A small contrastive audio-text model, trained from scratch.
Training: 11400 steps, batches of 512.
Data: 39062 training examples, 149.4 epochs.
Rows from block 4 of the audio encoder of a small contrastive audio-text model, named by matrix and row number. Rows with one number belong to one neuron. Each number is 128 + 32 x the weight over its row's rms, rounded and kept within 0 to 255. All counts start at 0. Numbers have three digits each.
After each neuron's rows are labels from the 100 clips, of 14848, where the neuron reaches its highest value: "top examples" is what is common among them. Only what is clearly more common there than usual is listed. The data: synthesized solo parts of chorales (CocoChorales). In brackets: how many of the 100.
# fc1: MLP up (encoder.blocks.4.mlp.fc1.weight, 288x96), inputs 0-95
# fc2: MLP down (encoder.blocks.4.mlp.fc2.weight, 96x288, transposed), outputs 0-95

fc1.130:142097120167092132146119114168154111045139096146124100155091124123089172079155088156168186117115139173150135157122090072094132102116145183131058151078133126145115100109147123088099120104164111150178187156142146073165157125175094110160123142180103134135115129152157119055138070090170178134
fc2.130:073095155163079136112117169127092117065200154144117097102129153184142133157143171109163074082139085127162107106140119070158136121130112092143125092206097118152129109126098152133052106146155157136220140147110130131115090083163144066106101135122125153132145132142164103154066104166125087108
top examples: note E5 (57); flute (53); clarinet (36)

fc1.282:148156161177101117139083120142134190133093148075099097120100166129144156116091100128174070112122115138113119124108093125112165143081112175093160158128102179131127144148125133180103158141119128123123124095127157114154174212156095047074126131182097154146139098093083126067193092119141144207
fc2.282:128104105168146109110196194159120129114115094139074131095158170131064124098089172098153163152150091090099148152148135111190142119156146133057143104112107172211106132132073152129082149151134119056111130137136115111100118119157164099170097071118119140045113175131135134152117186126109113113
top examples: cello (39); note A#3 (31); note G3 (28); note G#3 (28)

fc1.221:115106111177149101098150155144132127121105159118056112127114123114169134202106102094154104087076107149094114126182128130121119106163193162157166107137130112096114150137135179141169149056124155142117201117123037126120169126125139156145078230151105133162158153134125118146104130076168095137
fc2.221:128105144167191098128063135143093143124115113114122121134115100166112077090112140142131099113040124148111153100137106120125106135121134102112107137193103128121216150165130136150153149110089177169089114119116193186141056149168067137143138116192078119144082103158152157098112078150159176156
top examples: horn (81); note B4 (41); note A#4 (36); note A4 (25)

fc1.96:119134139161125132085076090077156142147095160106144150103134163071150140108084123150135111149119094168144154092155084125139159094064093175078117173136076189150198149153112122110076139132136133129108140099159152156167146170166120079113158141168053147133132145074096123083204115084158126152
fc2.96:100130128187146142092170176171112103109095095120021151132168163144064127127102154083172159131164103101080148129128138140194124139125170117075175121115126178131096109152084118124141130129114131039088122115177110129082104127152151117195114113127152141101103179112131136121090189092110122140
top examples: cello (63); note A#3 (33); note C#3 (30); note D#3 (25)

fc1.122:088128107122121125075160155107136131129142076111127071150142110155171129093193151122150108152096120122113119115085144168151069117139135152138177145170131125120115118139125131113083162147117153157110145116115106107148142185185119077102034154031081112075151206149117101155105119129112181196
fc2.122:122192118067156049154093105142103079166130205141108142160201107100164152155149088115087113158143145161068151111122136174074114108119081132137159180131137107123084151095137107108173121110127093160109103091177104140071162156137128138148117129142139101153155091112105105071114084107172183138
top examples: cello (31); note D#5 (27)

fc1.163:119126128141076190111088177132103100094158106143119126162151125170144104166176136169124082142135170185118016162108136129140124106106071127165185168092100109108134111049116136123151131064171120144172160125158103107123106163111155116180182105154149114121159107103153127111125139116162065154
fc2.163:149184124076125080170146101128181140178097080160140186129149136112134152114125041097124169116149157115181155151110147165112094118175128113146112152080184115048083115148176136135161131125106047093110097149091086098105174123092175105115164132151109148127128114141139160133112177086106157136
top examples: note C#5 (49); note G5 (43); oboe (31); instrument: flute (27)

fc1.106:114138087155090144106094124100080144128136126142110122152125159093107124158112083139120161157116108206146094151176129116121134103164170115131088122060178164141189050120179129160141143082124072145121197129173139060168132118116117170138163172162171118139197112118120121142150105107104127203
fc2.106:129121170113139061163106142160118070175214136082124116140117150156145140163130036091132097073121135124138116104103093103124105142163058104139169129058126137124095149136133135144130194129098118092139132119090165163125090144085196113132123127146051140089132131182167125153084115168132115149
top examples: note B4 (67); clarinet (34)

fc1.232:141120078118130119183142059149182148090097087130115064152130103153108110157170106165148123148075113128178108089126113083157163158164166141114153162137113163101075148137164147113087076154217143119092103065112161142096138116120129155159134113175109100131190160086122157120114062092131143091
fc2.232:101121054135084165152143085166160169098137122172106172109125148114126145076075169188182163123144148134150162113115092078176152110203143147123125072135166142100104091102148112109118079156144138136117098126116115116090112114121120084136099104152139145078077199136068123153066184103165116132
top examples: note E5 (48); note F#5 (41); flute (38); note F4 (26)

fc1.112:197132084157152132186148124159150139160168081126143073119129095083117128160131130128071145156095088118213105141146131113161117142127090115136126128092159128100134142092153146150125120134159153147129163116144119050142172227065084062136069155101183130124107111128114183166115113109122100102
fc2.112:148109095135116122084169119068215165111091054170140096101106158129095170140096128116150184193135137133135172140137119124140137098156117113114135127088146143181144113142130145122086121156121089148143146167117111096187163111150158145130122129116100124107107191128054142187074194099055098101
top examples: note C#5 (48); note D4 (44); oboe (28)

fc1.180:131129077149094121151168087169117141131122096099152125114111089131078079195205125078159106120143105067150086119084092096118119190182123153096147098119204108108118132115118112123205137130155161152126139087135089129119195164102125138124114157112188132147142133160122165131082048123157143139
fc2.180:122106127167150095090170155159146089140153113127132127119153186080071199153151143069082142170183100131108135119127151162109132079115152097063190153084148191149101150102084121158104133129172108064108128112165095121139184143128147117160138100100137147072188157140103090115115174123099112082
top examples: horn (44); note D5 (39); note A4 (36); note C5 (33)

fc1.66:110101098132133186147072111104128177113107079122148134181180094120132085179156103136101154145112162163130108175165075133076126101157106156094145102128094087098153084099144115041140077107185061173122129134125090082174134130122078127178114136143111143110181180132149158148156105125108169149
fc2.66:108090163099114115127095089079064102164126130177129056211166086168159130162149097081152081112161117123102063135161188100154138107114111095162141141137151118108110123077093109165138148099102147159129139135118113169056132151138140152119121174138162125202142139156110139093109119197147138177
top examples: note B4 (91); violin (68); note C#5 (34); trumpet (26)

fc1.14:096109151142076170118076102121069134109109132130149135125119105079067136087095096064112111112145131154133148140204095140148115107166115128139175101146162165109155105101137149066116105102150118132115115202150105143147133142141135119217105118074143242108105142170071138088146134103131143106
fc2.14:154119163183127183092118189101127086067156107076073123141128132152068120186124146150162120118123147131131094105130153162150116087132110146154161088106139144182134061084113103165130112117119163098093129092142148109154151169112147159179207175079118076141160165086142095127176121084075125114
top examples: note E5 (66); trumpet (49); violin (45); note C#5 (40)

fc1.253:141111132133104162086100110147133155110094073118087106159117098116147090125110102105074121179138201089119088154112089079108066110177140167122153156150150138153135087152145141119066095087167142156101147129146067132205159175135161160156151217106102151097101161108132130072133123089132095147
fc2.253:124144095117098119095131082066159129174110120184113109101142136096096187112091148152145149132151147183139110099133182127116166085155111113173141107122142111226123024104137121181140114147163158120148134157142089121113104138063087090180116159131104162111094155132073076119093164149108154127
top examples: note C#4 (64); note G#3 (60); bassoon (56)

fc1.193:119152168168129138084110124102096140143089147116171061158174114135068061106127096100141119171174130103106111131199158145139124126086143118076174155192117142148153066127130094123117077064188149091128106166084097100131149195128164115103146141079139114067143125113096168102128161111137136101
fc2.193:093106129177153143093141087129131156150090183126186103084109078140091129123067174120145141091138130150183125116123191157141133090070135102146126131160145100151103093144163140138146154190205192113141125186134094126090079114109166102107107140123165196137103090131080114126159081122066104135
top examples: note E5 (46); clarinet (39); flute (36); note F4 (32)

fc1.45:117033111171117137139062113111125159132141086157091090117138121144115118173118108184119107187130143194150077150141103094117129119143119192112128115127123128080091071093162126067167089088162082157143131127146111063127162145158075148169123157109124186106184167121152152146121087086120149111
fc2.45:092129103149143133173123170073127062128130137095091130113111098178141122128117163160104108156107142120120114165136129141081086153110121105194139162120105142157129167140141136141100103088086165182165104187079170192141170140160059196089132127129124120167133042107140082107105086096096179109
top examples: note B4 (85); violin (46); note C#5 (36); trumpet (32)

fc1.92:138139121154100133122104134099163144150059157081104099113121172128157144131104133159138068108127110166111105104147077130113138111079096185095174173141086183150143137145112145121108089144132151123113118088131153130162157214144128068105138159193064160151145124063065136090180107089167109186
fc2.92:122117114177144128103198203167107111116087100123041133109141159159073103097091141109153161128139089075086140155131147121207123157141168125067157103134092159179118114158087111124091139131115140045094137149156136110098114107172134113169127096115144152080110160115166160156090169093111127146
top examples: cello (39); note C3 (32); note G3 (31); note A3 (28)

fc1.205:142127146154120201125138102182107112068173115169141117155112098127064137155154107104080095136138117158128155193161160121099095103132093107139190138171116095105118083066199114105114093092172091145171143146085047069145157166135119107083133096121124136138135113163126150134123111065138166161
fc2.205:181156186148102132111149125118168110142074131068151069100090101140130135148085072113082137075104157122161106153128149174106105106118119137121118169064143098137136147113177132084158165113109161104103095149064151115124162155089165134071176221083126127152118120141121157119180100124070168126
top examples: note F#5 (50); horn (28); note E5 (25); instrument: trumpet (25)

fc1.55:183128158123140216139110113091125143155138133117123126113155111104168063201135125126078137111120148107101116113150106133146112126169056125127105128132162091139144112156136139102152070119111187158154142113130131113165123143095159102189096146151155192063207142072105198096136150114174087083
fc2.55:129127111152102094090135178089170152168103095132151114120096136148021147118095104093127084128098098179114102150148130121122137076162112116085148170147211118194137136062115138128078145104124042148132121180114125124106170113135132118155143152154092121106124143140077137147100184120174127191
top examples: cello (39); horn (29); note B4 (28)

fc1.148:102098135109156172088164137116146129151126136118064049140135106170140165102187098140131084138106171125158124083109120138173101130103093150195148156159174116146142109138200098088136146121107160156128143147079130119160133139147086108101055129064091131125132246125130137123105136102102084101
fc2.148:159134157080092071108120096177077150141171179170141130151189085102172153136116109104119093132173098104127105124165125151099127072127088136115194156172118079117112142110087115107185130168154145119127108087131081165085118134110140043118082175164109124155113136167094115124114093170193094131
top examples: note E5 (99); trumpet (49); note F#5 (45)

fc1.127:131136084147083144151097129142103152145059124140147163166218100149100077192154115096113168139100117170113130225136097121155151120152082136116083155091146146117187142085191104118130140097142142115113169130159085101130128161081164185105192161122090096174145100119133108140119103104120101142
fc2.127:116133195130118119115081090153152105117145081109119114169204107107147171185138104119124106177169143144116117100139077151120098079151060138180157146108185167101120145110117134152181135105042076136108154106098139144151130168056163139159129154123097061156132152116177106068148131139136118116
top examples: note B4 (88); note A4 (41); horn (31); clarinet (30)

fc1.254:128126118141083153034151128167111171142122096198105123135129031069141118133156126100109122141165100142140120225092143104117143095093081125169201109171096078148074121074146086126127154110116120160103127140150099110107173127129119107121204141106158130112114139124138152132140148092116159162
fc2.254:096154107067094103154125158071157100172079141175110092136163139156100133100113088129145124178109142134089161153177146179161126138148080113187133168084190115129130135122153151167144093082080094166119122153117157071093148130160111175131124151118162097131118116091091146075103137081121222161
top examples: note B4 (41); horn (33)

fc1.252:118088169131141151109069090127086112089152134133158140133154061086083089100099103108106103116143129177100151125201115159142100124169118135137158108169153140140167094097138156060101124108189084132134141185154116136104136156121145108218112143114144199072116153180096161061167129124136152125
fc2.252:151146198170111176063105160076118094088156124098121096141101117108082109206154130130139089116141119125163068120158170149139111095128094153154126095113153118170160060097117102171160093165145201107113131091147141097142134174112116159164145152090123061169148138094150100108193098144100150130
top examples: note C#5 (69); violin (66)

fc1.188:125141168172117179017087104146155202144120109141136125172175116094093131119113127104151123118137174079087147121086097073071122119147152119069100095153173125154156153128149146173132114132136129094131083121123108110135160147175128133125173094134065112121151196168154118088206116139114153143
fc2.188:128091118157072129145122136114185151074077088160158092125114149171106151137100094079136142140166103101141177107137170156143140102086141120104141154155123161161142164128126129122060078124119080133112128138109095130142205141164162151061162176066182164146120170182076161125101144085080101096
top examples: note C#5 (73); note B4 (37); horn (35); note D#5 (31)

fc1.56:139103126135205155133118097160115129152171125108087139127122129123151078197164126144124086106044124211145103117121125063125138151153147091170096105133175087101125151135111138116146105138130099204151106137101068142182183125137116130127122139110078136149177131088156111134133129038172094174
fc2.56:146085155137179127134124105171055154165127133109151118132139102154145105120093138123105101111050127090121115133123129134119111187074140135105120101145073141064187144198129146138153120135132232100071134113114159167194092133142102139119145099137105141138099100189165151066155106180165124138
top examples: horn (27); note F#4 (27)

fc1.256:136137163146150125092107064147130122163092161069126108101136115103135119097083139144161121136105103098177113116106078151098142127085076151058156165108111188132170141153109128138071205153153101113116131128142144113119153168157162059128117120212103150160128158144100118133212118107177159186
fc2.256:128128119161158112116148160120143124097082095146031136121112206123076139145104145077183145151149113112111152107121151166181137101093181110100138143103138180181104085181087112121112125160140102061096132144181084087072113140167152148191101126113125136137062158138104132087119177104119115152
top examples: cello (49); note C#4 (45); note C4 (37); note A3 (33)

fc1.128:156113124162119193142085136169148156095067109127123121168128099159137118148145090135103148166051151140213113136161062065121120160152140168086144123125127125130170097108158084088132144093153131134154169106121126076175159104164117124196191113171093139155162155131184098098146074105116143126
fc2.128:070108138130087184134096122093106091100209153157116167146192110161181174152142198090164089152184116101162127108135133089148132106114073131163149087140118111102100104138109115113139173157133109131226178138107100124101102108094146109097095132147137163158117138102139066122077097130129115087
top examples: note F#5 (91); flute (42); note E5 (40)

fc1.208:127089106131108157163147160124194140134124112160131091112089147161125169091233107176132128131113161167175121124096088107120128098138098104161128174083123120157146084126134071152062136120136089136187190157117145118171135146189069082134082106117145132104087150069125141059125119126112092133
fc2.208:142154104084053066151072087121104143144180157160149143115128119115141127144133119136144170086147153113186109133143137162118129070119104133177134113169136060135118082141159115138129078187166141146161084124132079114121115143102128029118115205118117179128096127184099116187127161102130087141
top examples: note E5 (100); trumpet (79); note D5 (36); note F#5 (33)