Weights of a small contrastive audio-text model.
Model: log mel input, encoder arch convnext, encoder norm layernorm, encoder activation relu, encoder patch size [4, 4], encoder depths [5, 5, 5], encoder widths [96, 192, 384], text encoder width 256, text encoder norm layernorm, text encoder activation quick_gelu.
Data: trained on synthesized solo parts of chorales (CocoChorales), 149.4 epochs.
Rows from block 2 of the text encoder, named by matrix and row number. Rows with one number belong to one attention dimension. Each number is 128 + 24 x the weight over its row's rms, rounded and kept within 0 to 255. All counts start at 0. Numbers have three digits each. After the name is the row's rms in percent of the matrix's.
# q: attention query (text_encoder.blocks.2.attn.q.weight, 256x256), inputs 86-171
# k: attention key (text_encoder.blocks.2.attn.k.weight, 256x256), inputs 86-171
q.80 073:114068113126134122141148101146093148138132152105163148169124131122127183111113113140148077148156127132167106123099155086131117132110109156137171138128147116122091117132117159108102102161170125130134103128145083146101113088148129121125104136098136091168140132
k.80 076:095175096134134069149133082171137133108126102105124145114141098116130109125148097127151136125133074139086100175132151147121150090112119117145128139181120156162150138131115138140124116124136147128180170123127149107130144101145132122139109094097161167126133172
q.81 105:134126108097119164102109148163121158160104123117115080100170077106135115132178127175113181116140111130101138168088117126114120098166110113122084097131138137126151170116140104156199178130104114133181114097137130134114159112140118155108109113126125183090122144
k.81 106:138091114122068107166160167099153114142114154134092102149174164106106107112125133123117097134126127102157123089102144144167103140135106150176164113111113136120110139169153145127142159096124113155107134185093122117112085154125147094113106088154140128121174091
q.82 101:108194136138109119141149134134203105126161133122122175105088157118110086139090154114144118101123125133136159148155172126114143137117154122131081175143119142134174125119144110141098132137111148096150149124138142122188122095170148106117142120141143128081147151
k.82 103:164119146127165160099110143119108122184153137121114094118083146110116112133118113119141134132158097115141135145118127092147116164141158131086126120124144132113121113083119101162128159129121110137128105093169110138144120097111097131117136143111081106116108116
q.83 122:093182119156118091143149123127184125111164122112120173107085178143090110125067135102145128126115130136131144123140184117136164144101168128104103184143126127144166110128133128124085104123111161096147149121159128107166107099163142094110161137128163115117153154
k.83 119:153135156128174138097100136147107130147153141138149128112062118118130118136111106119157147121155109135134141168147117096128134149150150138084113120140157145127128125086117131173124126167106130112127100068149126140153137100126098146117141147116098129119082140
q.84 119:114122139168132092148152110101129109102151130131131159151097169149116145112087116075142102170102145116145107086152146136140126163084153145125173152116139135131103093145115162105082078123154135123084140161116113106128085148120131101139146147124126073180141117
k.84 117:108166146140174134098100092154102143116139102135168164105084102161165149123137132116136151108135129148107132175156122120081149107118154111092106143153143118136159121100108116128099093163145153108148127086152147145135168112131121175132147155113130127131084177
q.85 111:150114131099135167100102158143116156141104101124097076120190085097139120144175138183105160121144132141104146135113074140136120104177107118123111077122122136109113160124132112147195174122104126147143119110131134142097161147097118151127114123136110166098128128
k.85 110:124100104122056114153171156112155113124117159128105118160185155113120125122130138150108089127113145122158134082103131136154110126133097141178141124102104126143106150177151141099151139105117113145118138185091102127113114145140155087118105111156157122124163107
q.86 088:120133113111134137116110144162136181146123138112145095092122119113124121131144137175114175090181135147106142181119145092122145098149110133091090139153128106144155150126124119150137150136115112119166133118172140158135157074138138144103128103141132189091129134
k.86 086:165116119115102119132134172099138113160148172133089085138150172077077107145111101131126129148133125087161096108113136118149109159152109143160165104137121156129086147131155106164147166112115111177105137151116086106116101120117124097112122140126130106128138100
q.87 084:135155133098084165105116158107150131108116091126089115116168105133141090161166145155122158122094128123099166095127062170122124124153132091121094112107113176118141154111130124150181180102081126122121114124124124108137145186098130140114140128133121149099147124
k.87 080:136076131119086153137161158082152127134148151144121133151139158105130133131099169172127089114125170143161164096113117075164099146143120133146126127083129096125128129155142130095126135139119116134119089165135104169119104127141161107114138133171125138110165104
q.88 104:118069135137120123127148115101088132113131116149123132165134140143136167122130120111126102163121139091145085069129106129149111149113124146134197110109134127113092086143114158096122112118155125141081119150099106118090106160094117120152132139109125071202133108
k.88 111:090168123141140116138116078159126146085114105128154180121116108156140130116138137131148129104124132159102128156145143149071151084098118103115113154161124102148168129129108139107108075155144149110155135135119154133122162121152139160139129138131156151131108177
q.89 076:121073108131135094156126099131094130140142164126180142149102147138122184095117111127148107145129114125172094127107170079126115150102128150151189134128148084148108112145115152105104084158167139133142116136168091134102128080140123118122119146114132099169124111
k.89 079:110169108124150088125106063168139136105121112123130139103109081129137125122144104103154154143132070126071115171137154152108138103127120120123137130171113162148144134140110147157131117134121160112137150109141169104125148108133114137150119096102152147130113159
q.90 130:101142134161124087156144110105144103096160132121142168140091182156106122121078123077153106151115144124147118101160156128134135160072143134125155174141137124144130102140125152098065086127136144109100148144120129104141097135138140087127145157136135093157134144
k.90 120:129153145132175141092105093150110134127142110140164142102065102153157137123121123113150151118139132137107135169165128114107153116125157120094105141129157136132154111082106130148109108166128148109148107065160149152140146099129098168130148147102098131137081159
q.91 087:116124113158151076154155089154125131130133172118168156129074159173112156099077117074145116139122114120137087119126193109151137154083142157123156167132151103157126089144113139114067080140134135111115150141151131114145104085157127106139128143106142103175130124
k.91 093:115188157136170133097088093147099137129136092127147133087091100146140133123133118095144156117144096125103116187142138142091157125116150113089116128171161145124152125104113133161093116143129146126145126077143145117133159123126109155136141131102116138136077161
q.92 122:092162134163121086145145110103165101104159125122138182137072179153117112128072135083144102126120132116144120110148175130136147154078142135128128180144126127144151107138129137114057089133140145105117145142126134100155099121158140102130143143120141098146143135
k.92 118:141141147137194149097102108147108133143144124136152134102064107146136125137122124109145147111143116134108142159152133112105150125133155114076106131130155132123146115080099116163112114156128137103142105064167144140149147101130089166139148153102094123132086145
q.93 089:129169129112135147126103135125166139150121144126131134109117114105129102141145139152124152108138128139082179169140125129121151113164141105112061119128112132142157156114116089174150168107113130126152123122152178150159152110125139139113130099145139182064120121
k.93 097:169100120110130152125138180086139132159151140117091086141164162104089121147111123148098136146129142119155135102109108110167123156146141144128136107099123131103072145130128114135150158113101103145102131118134087113126114152110124103114146158137109098123151103
q.94 109:157095142099119178103114148124107146147108102148103098134182078097157129152175138182099134122140133128104155129115059132126112107174109118136126073125118144091099155118126130151195169121118121155120106117116138135094147164083113152126115121137102143115132115
k.94 108:114101099123067119157182151111151124120124140127108134155187147124121133125133144156106093123101154137149140072108125129142120109124098125178128138104099120134119147177139131082155129097132118139133146185101111120116103140145154098123113118144158121125171114
q.95 113:147064122098112164104121129136078148140086122143120072136167067118145148120177119159118134140126110117119117130096086139133097106159101111153153073109132134112103153129132144139193157136119097155113090127120110139083148147105108166127110111107114149141123108
k.95 112:101120104131068109157172132115166125106115125132106139141176143138120124113129144134116107132103142123124125103118140149136120106118112127173147134123102117134129138191145135093122123096139134128114159185103126113118117154129172115123120100152178135117175118
q.96 105:178127129111138139153117135159136124132122150139117099128145109129130098128140148117118139109154156152124153166159108107128135125161111155102085125133111129140132152137135133140146169115132100115108114142129191124173119136144136146092117158169118170061137135
k.96 116:114137127121127139107124144104167120125124077137124140117117145149142129103133117120164192156097104124103136112140127158130151145087203090127120150093126149115152140129126111137116125134133131134120134103140118139155119148111127114145168127108088141135117085
q.97 091:108112134134131126143159119091112133156103131137141166159125159132107168143122138141132107123106086113156082090099149139150146129098149122167178140117126119107116129118132100125124096121146137169146144109127076121097118136127110128143139097092130088184114126
k.97 104:140129134118135106150154127157091113147140184123116130142119111097104138153112159128109050091148138116173100145122159118122117120174079157119140119142142116119108112135139142117102146117115143141143139151127153130103134106139131140119103115146155125135138159
q.98 106:117134125159114116153145107102110145135120121130129141116109167115083146135100129114109107133113099106152090109113154128164115136100146150169176148134129115125124095132164114139117098136125160149117153148123086113085102129127147102162163126099151102173134142
k.98 112:156125146130138119145154144154085131147134180127117109115116105105107138149101143120110075097137139116167110141107158093120115112151085137107136104145142100129099114131122143115113131118134122129142129135140140114112131096143120141106091130154156108134116164
q.99 084:116143121122123134103135131125162155136177087095119142159110134115153144128113120153129152144158126171138173157137101088135117152113153128080065128131166148106105127100095131164123116162132125107168110101148175138157108115137129097099141128135091118094147126
k.99 088:117136112155142140093123141108165122139123100136144165116106151146147134117154121113152152119116082156128140149124129133130122166104174123125137179094130125145171154116132085139145104165113103132106107123131112141161114132136130121125123134114102154111114121
q.100 090:126131123167114125152130107114110143113118143150132134108105173120091129117114122103115097129128113100137089127138161138157083157110139163178203152126124097137141090154179135118127090132143136127081132172108098096105111135134139099144157151102160127170135158
k.100 089:146130147130146094125141145153093121147142152127118096102107102133097112163085130135125090111123144107160119142113153098116132101143108121113126118153144124148115122100114127133100149095126136119161138119150130107123120079113114134120090131143159117130119142
q.101 112:134118124093144140106118149165153115129143135120121110134148097130164110116156136143139141120149151150096172148133118127101149126154118105083056114123118142129128153129098135123141167115125098112156101102143174135167157126137105144089103133155111147065133125
k.101 117:105129111121111151101125113101170119114119080133130148144138146143150126103152120129161182148117109132089148112143090150148133150107168106141124148097113164120143147128131118134154125142128142138105125125119107138133129165112138114145167123110097135124137093
q.102 122:126129125121132132132158147142168164141166120111100130151127150109132129138123140149133146128170126183140162157128136090140124156111152135079073138113126125108114129127120139132131136127142107098163105106155176124177117102160125103057133116139094116070150129
k.102 128:117135126121135138098124161100161106155120098137132145115110146143154137101148136112154159131110090134124156142143113134144139179114178109122135173090141136125152155116145091157143123150113115143116117106130129144153120146119119124127137137117089149116129101
q.103 106:121143127154127112125139104112108148113129132152137139118118153127081148140094124113128116124119106118134088112125145123160106121108137138157194160149129099136138110144163128128123074149119154138073148161121084126091110139125151113161158125106152121173117153
k.103 111:150119148124141104151129140164096137133135173139132093118129107111105109151097127132105084123134155122156100153119157095122117112150080151112136105164142096138105105128131137117098134127141125117141122124140147112127122098136107131111092133148158106131118145
q.104 105:122145122155107121138151109100115164132135112145129148124112177112088153137095127129119123137119105134152095121130157104172101137094142151155179151137137093114125092130158126125116083143130156140103153145122087122107100136140159104149172118110142115170132140
k.104 105:143130150129145108144140154154092141155144171139127103114117115117111128139093135124113085119134141115168113165120158088126109129145099144097136109155153095140103119118132135126104132136130122120144114115152143118131124099140119134099085134150151120128107152
q.105 105:144140124143114135153140120141149170141147140117109113107106152099118126118114136133129122130162122161133144187156149089168094185139127169103125162134122101126125107150164131133124134145128117101104105140141162123158115122172149116078153137131116148072168154
k.105 113:143129143124154141077119170105154119154123104131122122106093138158146124123128127109166167147098088131128147121121135127136143151095189084097123149082145135126143149102135090146123131137123115139131120095149102130170113130119113136119128129124089141126096107
q.106 099:102115117157120123147120096099091121124132132116153160128137145132128157111132106131117115146105106085119091089120125160141115127116133135179180120128144131131135119124134126143119097130140145158125148128107087116084136138105134116170150124093151105193113113
k.106 115:142128130122120110146130110157090120127134173114139111112121112122114117158116148125101078100141147121160117136123144101107107083161080152135120115158118107145123114132135146111113149114105144119144140148140126123100140085138124135126101128137161113128132169
q.107 089:128109129101134128113112145144145099130139113098138125137141093139167110122142129140139153125105146117106153100130097143089176100150121088107068101130133170109124163104077136141122154099129112128188130082129156136157134123107112140122109119142110127106130095
k.107 088:100137107138102154135126081109151124101115102121128169145131159137161147111153143129133162128140111148103149107148097163134133135126140141156116139112104156108156131139140131131163098140129147138105143155115118148119152170132167129149160114110103141121172127
q.108 093:151127117141119132156151107133120164137136166144107117124116173097107138115129127116109108136140118132147114161141159113180065182116126185144162131111135093127122089147182136117136110143124106109085116172110118104123125122163146107101143143112117135126155162
k.108 088:145156163107160122088152175124123119180116118139120115096119091133119130142109126122159136123098111112159126130107153118131155128123146076099106110098147135130109159107113089146116144102119114144156131086175110123163105111101102159099092119128132129109099118
q.109 090:132153120152130126140147109116141175124148135140124133110097170105076159147097121131129147123141099162132123133140147075174085156109144158123155152139128079120120098156162137115143094167115134108071143157143112131116116127156169116118164117131130127143149160
k.109 088:153135162121167102101113169123118117175137142156145096100112111131109123127090122127144117141120129117166123175132143099139128142132129140092140112122157104139106126107133095152095129139131116126129096085158145111163101120131109137105091136138121132108087134
q.110 077:095153147120159115085123127102150128137141095140143166118140115130112162166117133145168135121119098147119153110118147112108163112098160075111140132140133126101122137118083103158122116141145161150161142059153101173113125110097116126156132088125127106142095115
k.110 084:136086117143109129196141110147091132111135174116140130155126138115144151126118130118076071117151156130148104127134132122133087127151083209137156112155130108127103099161147173105124120147123116119086125176098157130113124130160151119136099130134146118138145153
q.111 113:110137122164110114128139106088115138132137109137127147119107156130091160139096114120118120139109101116152098106120136116165116135094153130154189144136143117118127107122127115149118090145134165141118152132133073127089111118117147103177164115093133096187131121
k.111 119:145125136133149112148137142154089139139138182119127112125118110115109134146111140126107077108153142128170112161115151093117103119146075158107143106156142090144111105129127149114109126131130120112142112135131142116113127101150124141106089134156154119131123160
q.112 093:113114134107151123109115150122129076125119105121135136133152093155154111137131126134135139131099140101120140074111102170072178078123124078129106101128139177126115163092069113135123131096138131148168144091124128133115134121087099136162107119137136106152101094
k.112 093:109120107144104133180130070149121150087138146124135143157158144110125122133149133140099103111166148136110128118134116134123113117149097171163149133152103132128128113158120166105152118125148146121100142171094137124086144137137160116151148122128147108138174136
q.113 099:145097130101138129137091123172103079121095152126152103129164087155150091115158149102126124107112156092107123116127103181093170087169097129142119113121108139138127147128123127133123150092126113147144139129110133135128153138103106162131099160146152154117115119
k.113 091:117120107118088158144135064136136125092128107129108131146148132128128115144148135147126150124131129111095122087136101153123143088133135102169102120138098166106149115149131133114142130090127159143138192167103106147078158147110150107166160103122119124161147126
q.114 129:112130131148120117126129116091106117133108115138143140128115143135112152140107117116121114137083106098154095093108133143145124122102140125168181130129146127123133111118131115136119092136129151149127155139122069124081113131107131123192148113093148100195117122
k.114 133:145119134135140121164143117160084152134143184125124118134140110108102127148117130135101071105149161124153112144108145103113109109153065163122136093165132104134106112131111155116118124125135126122144129147124145116109129102149131144120100130151164109131135159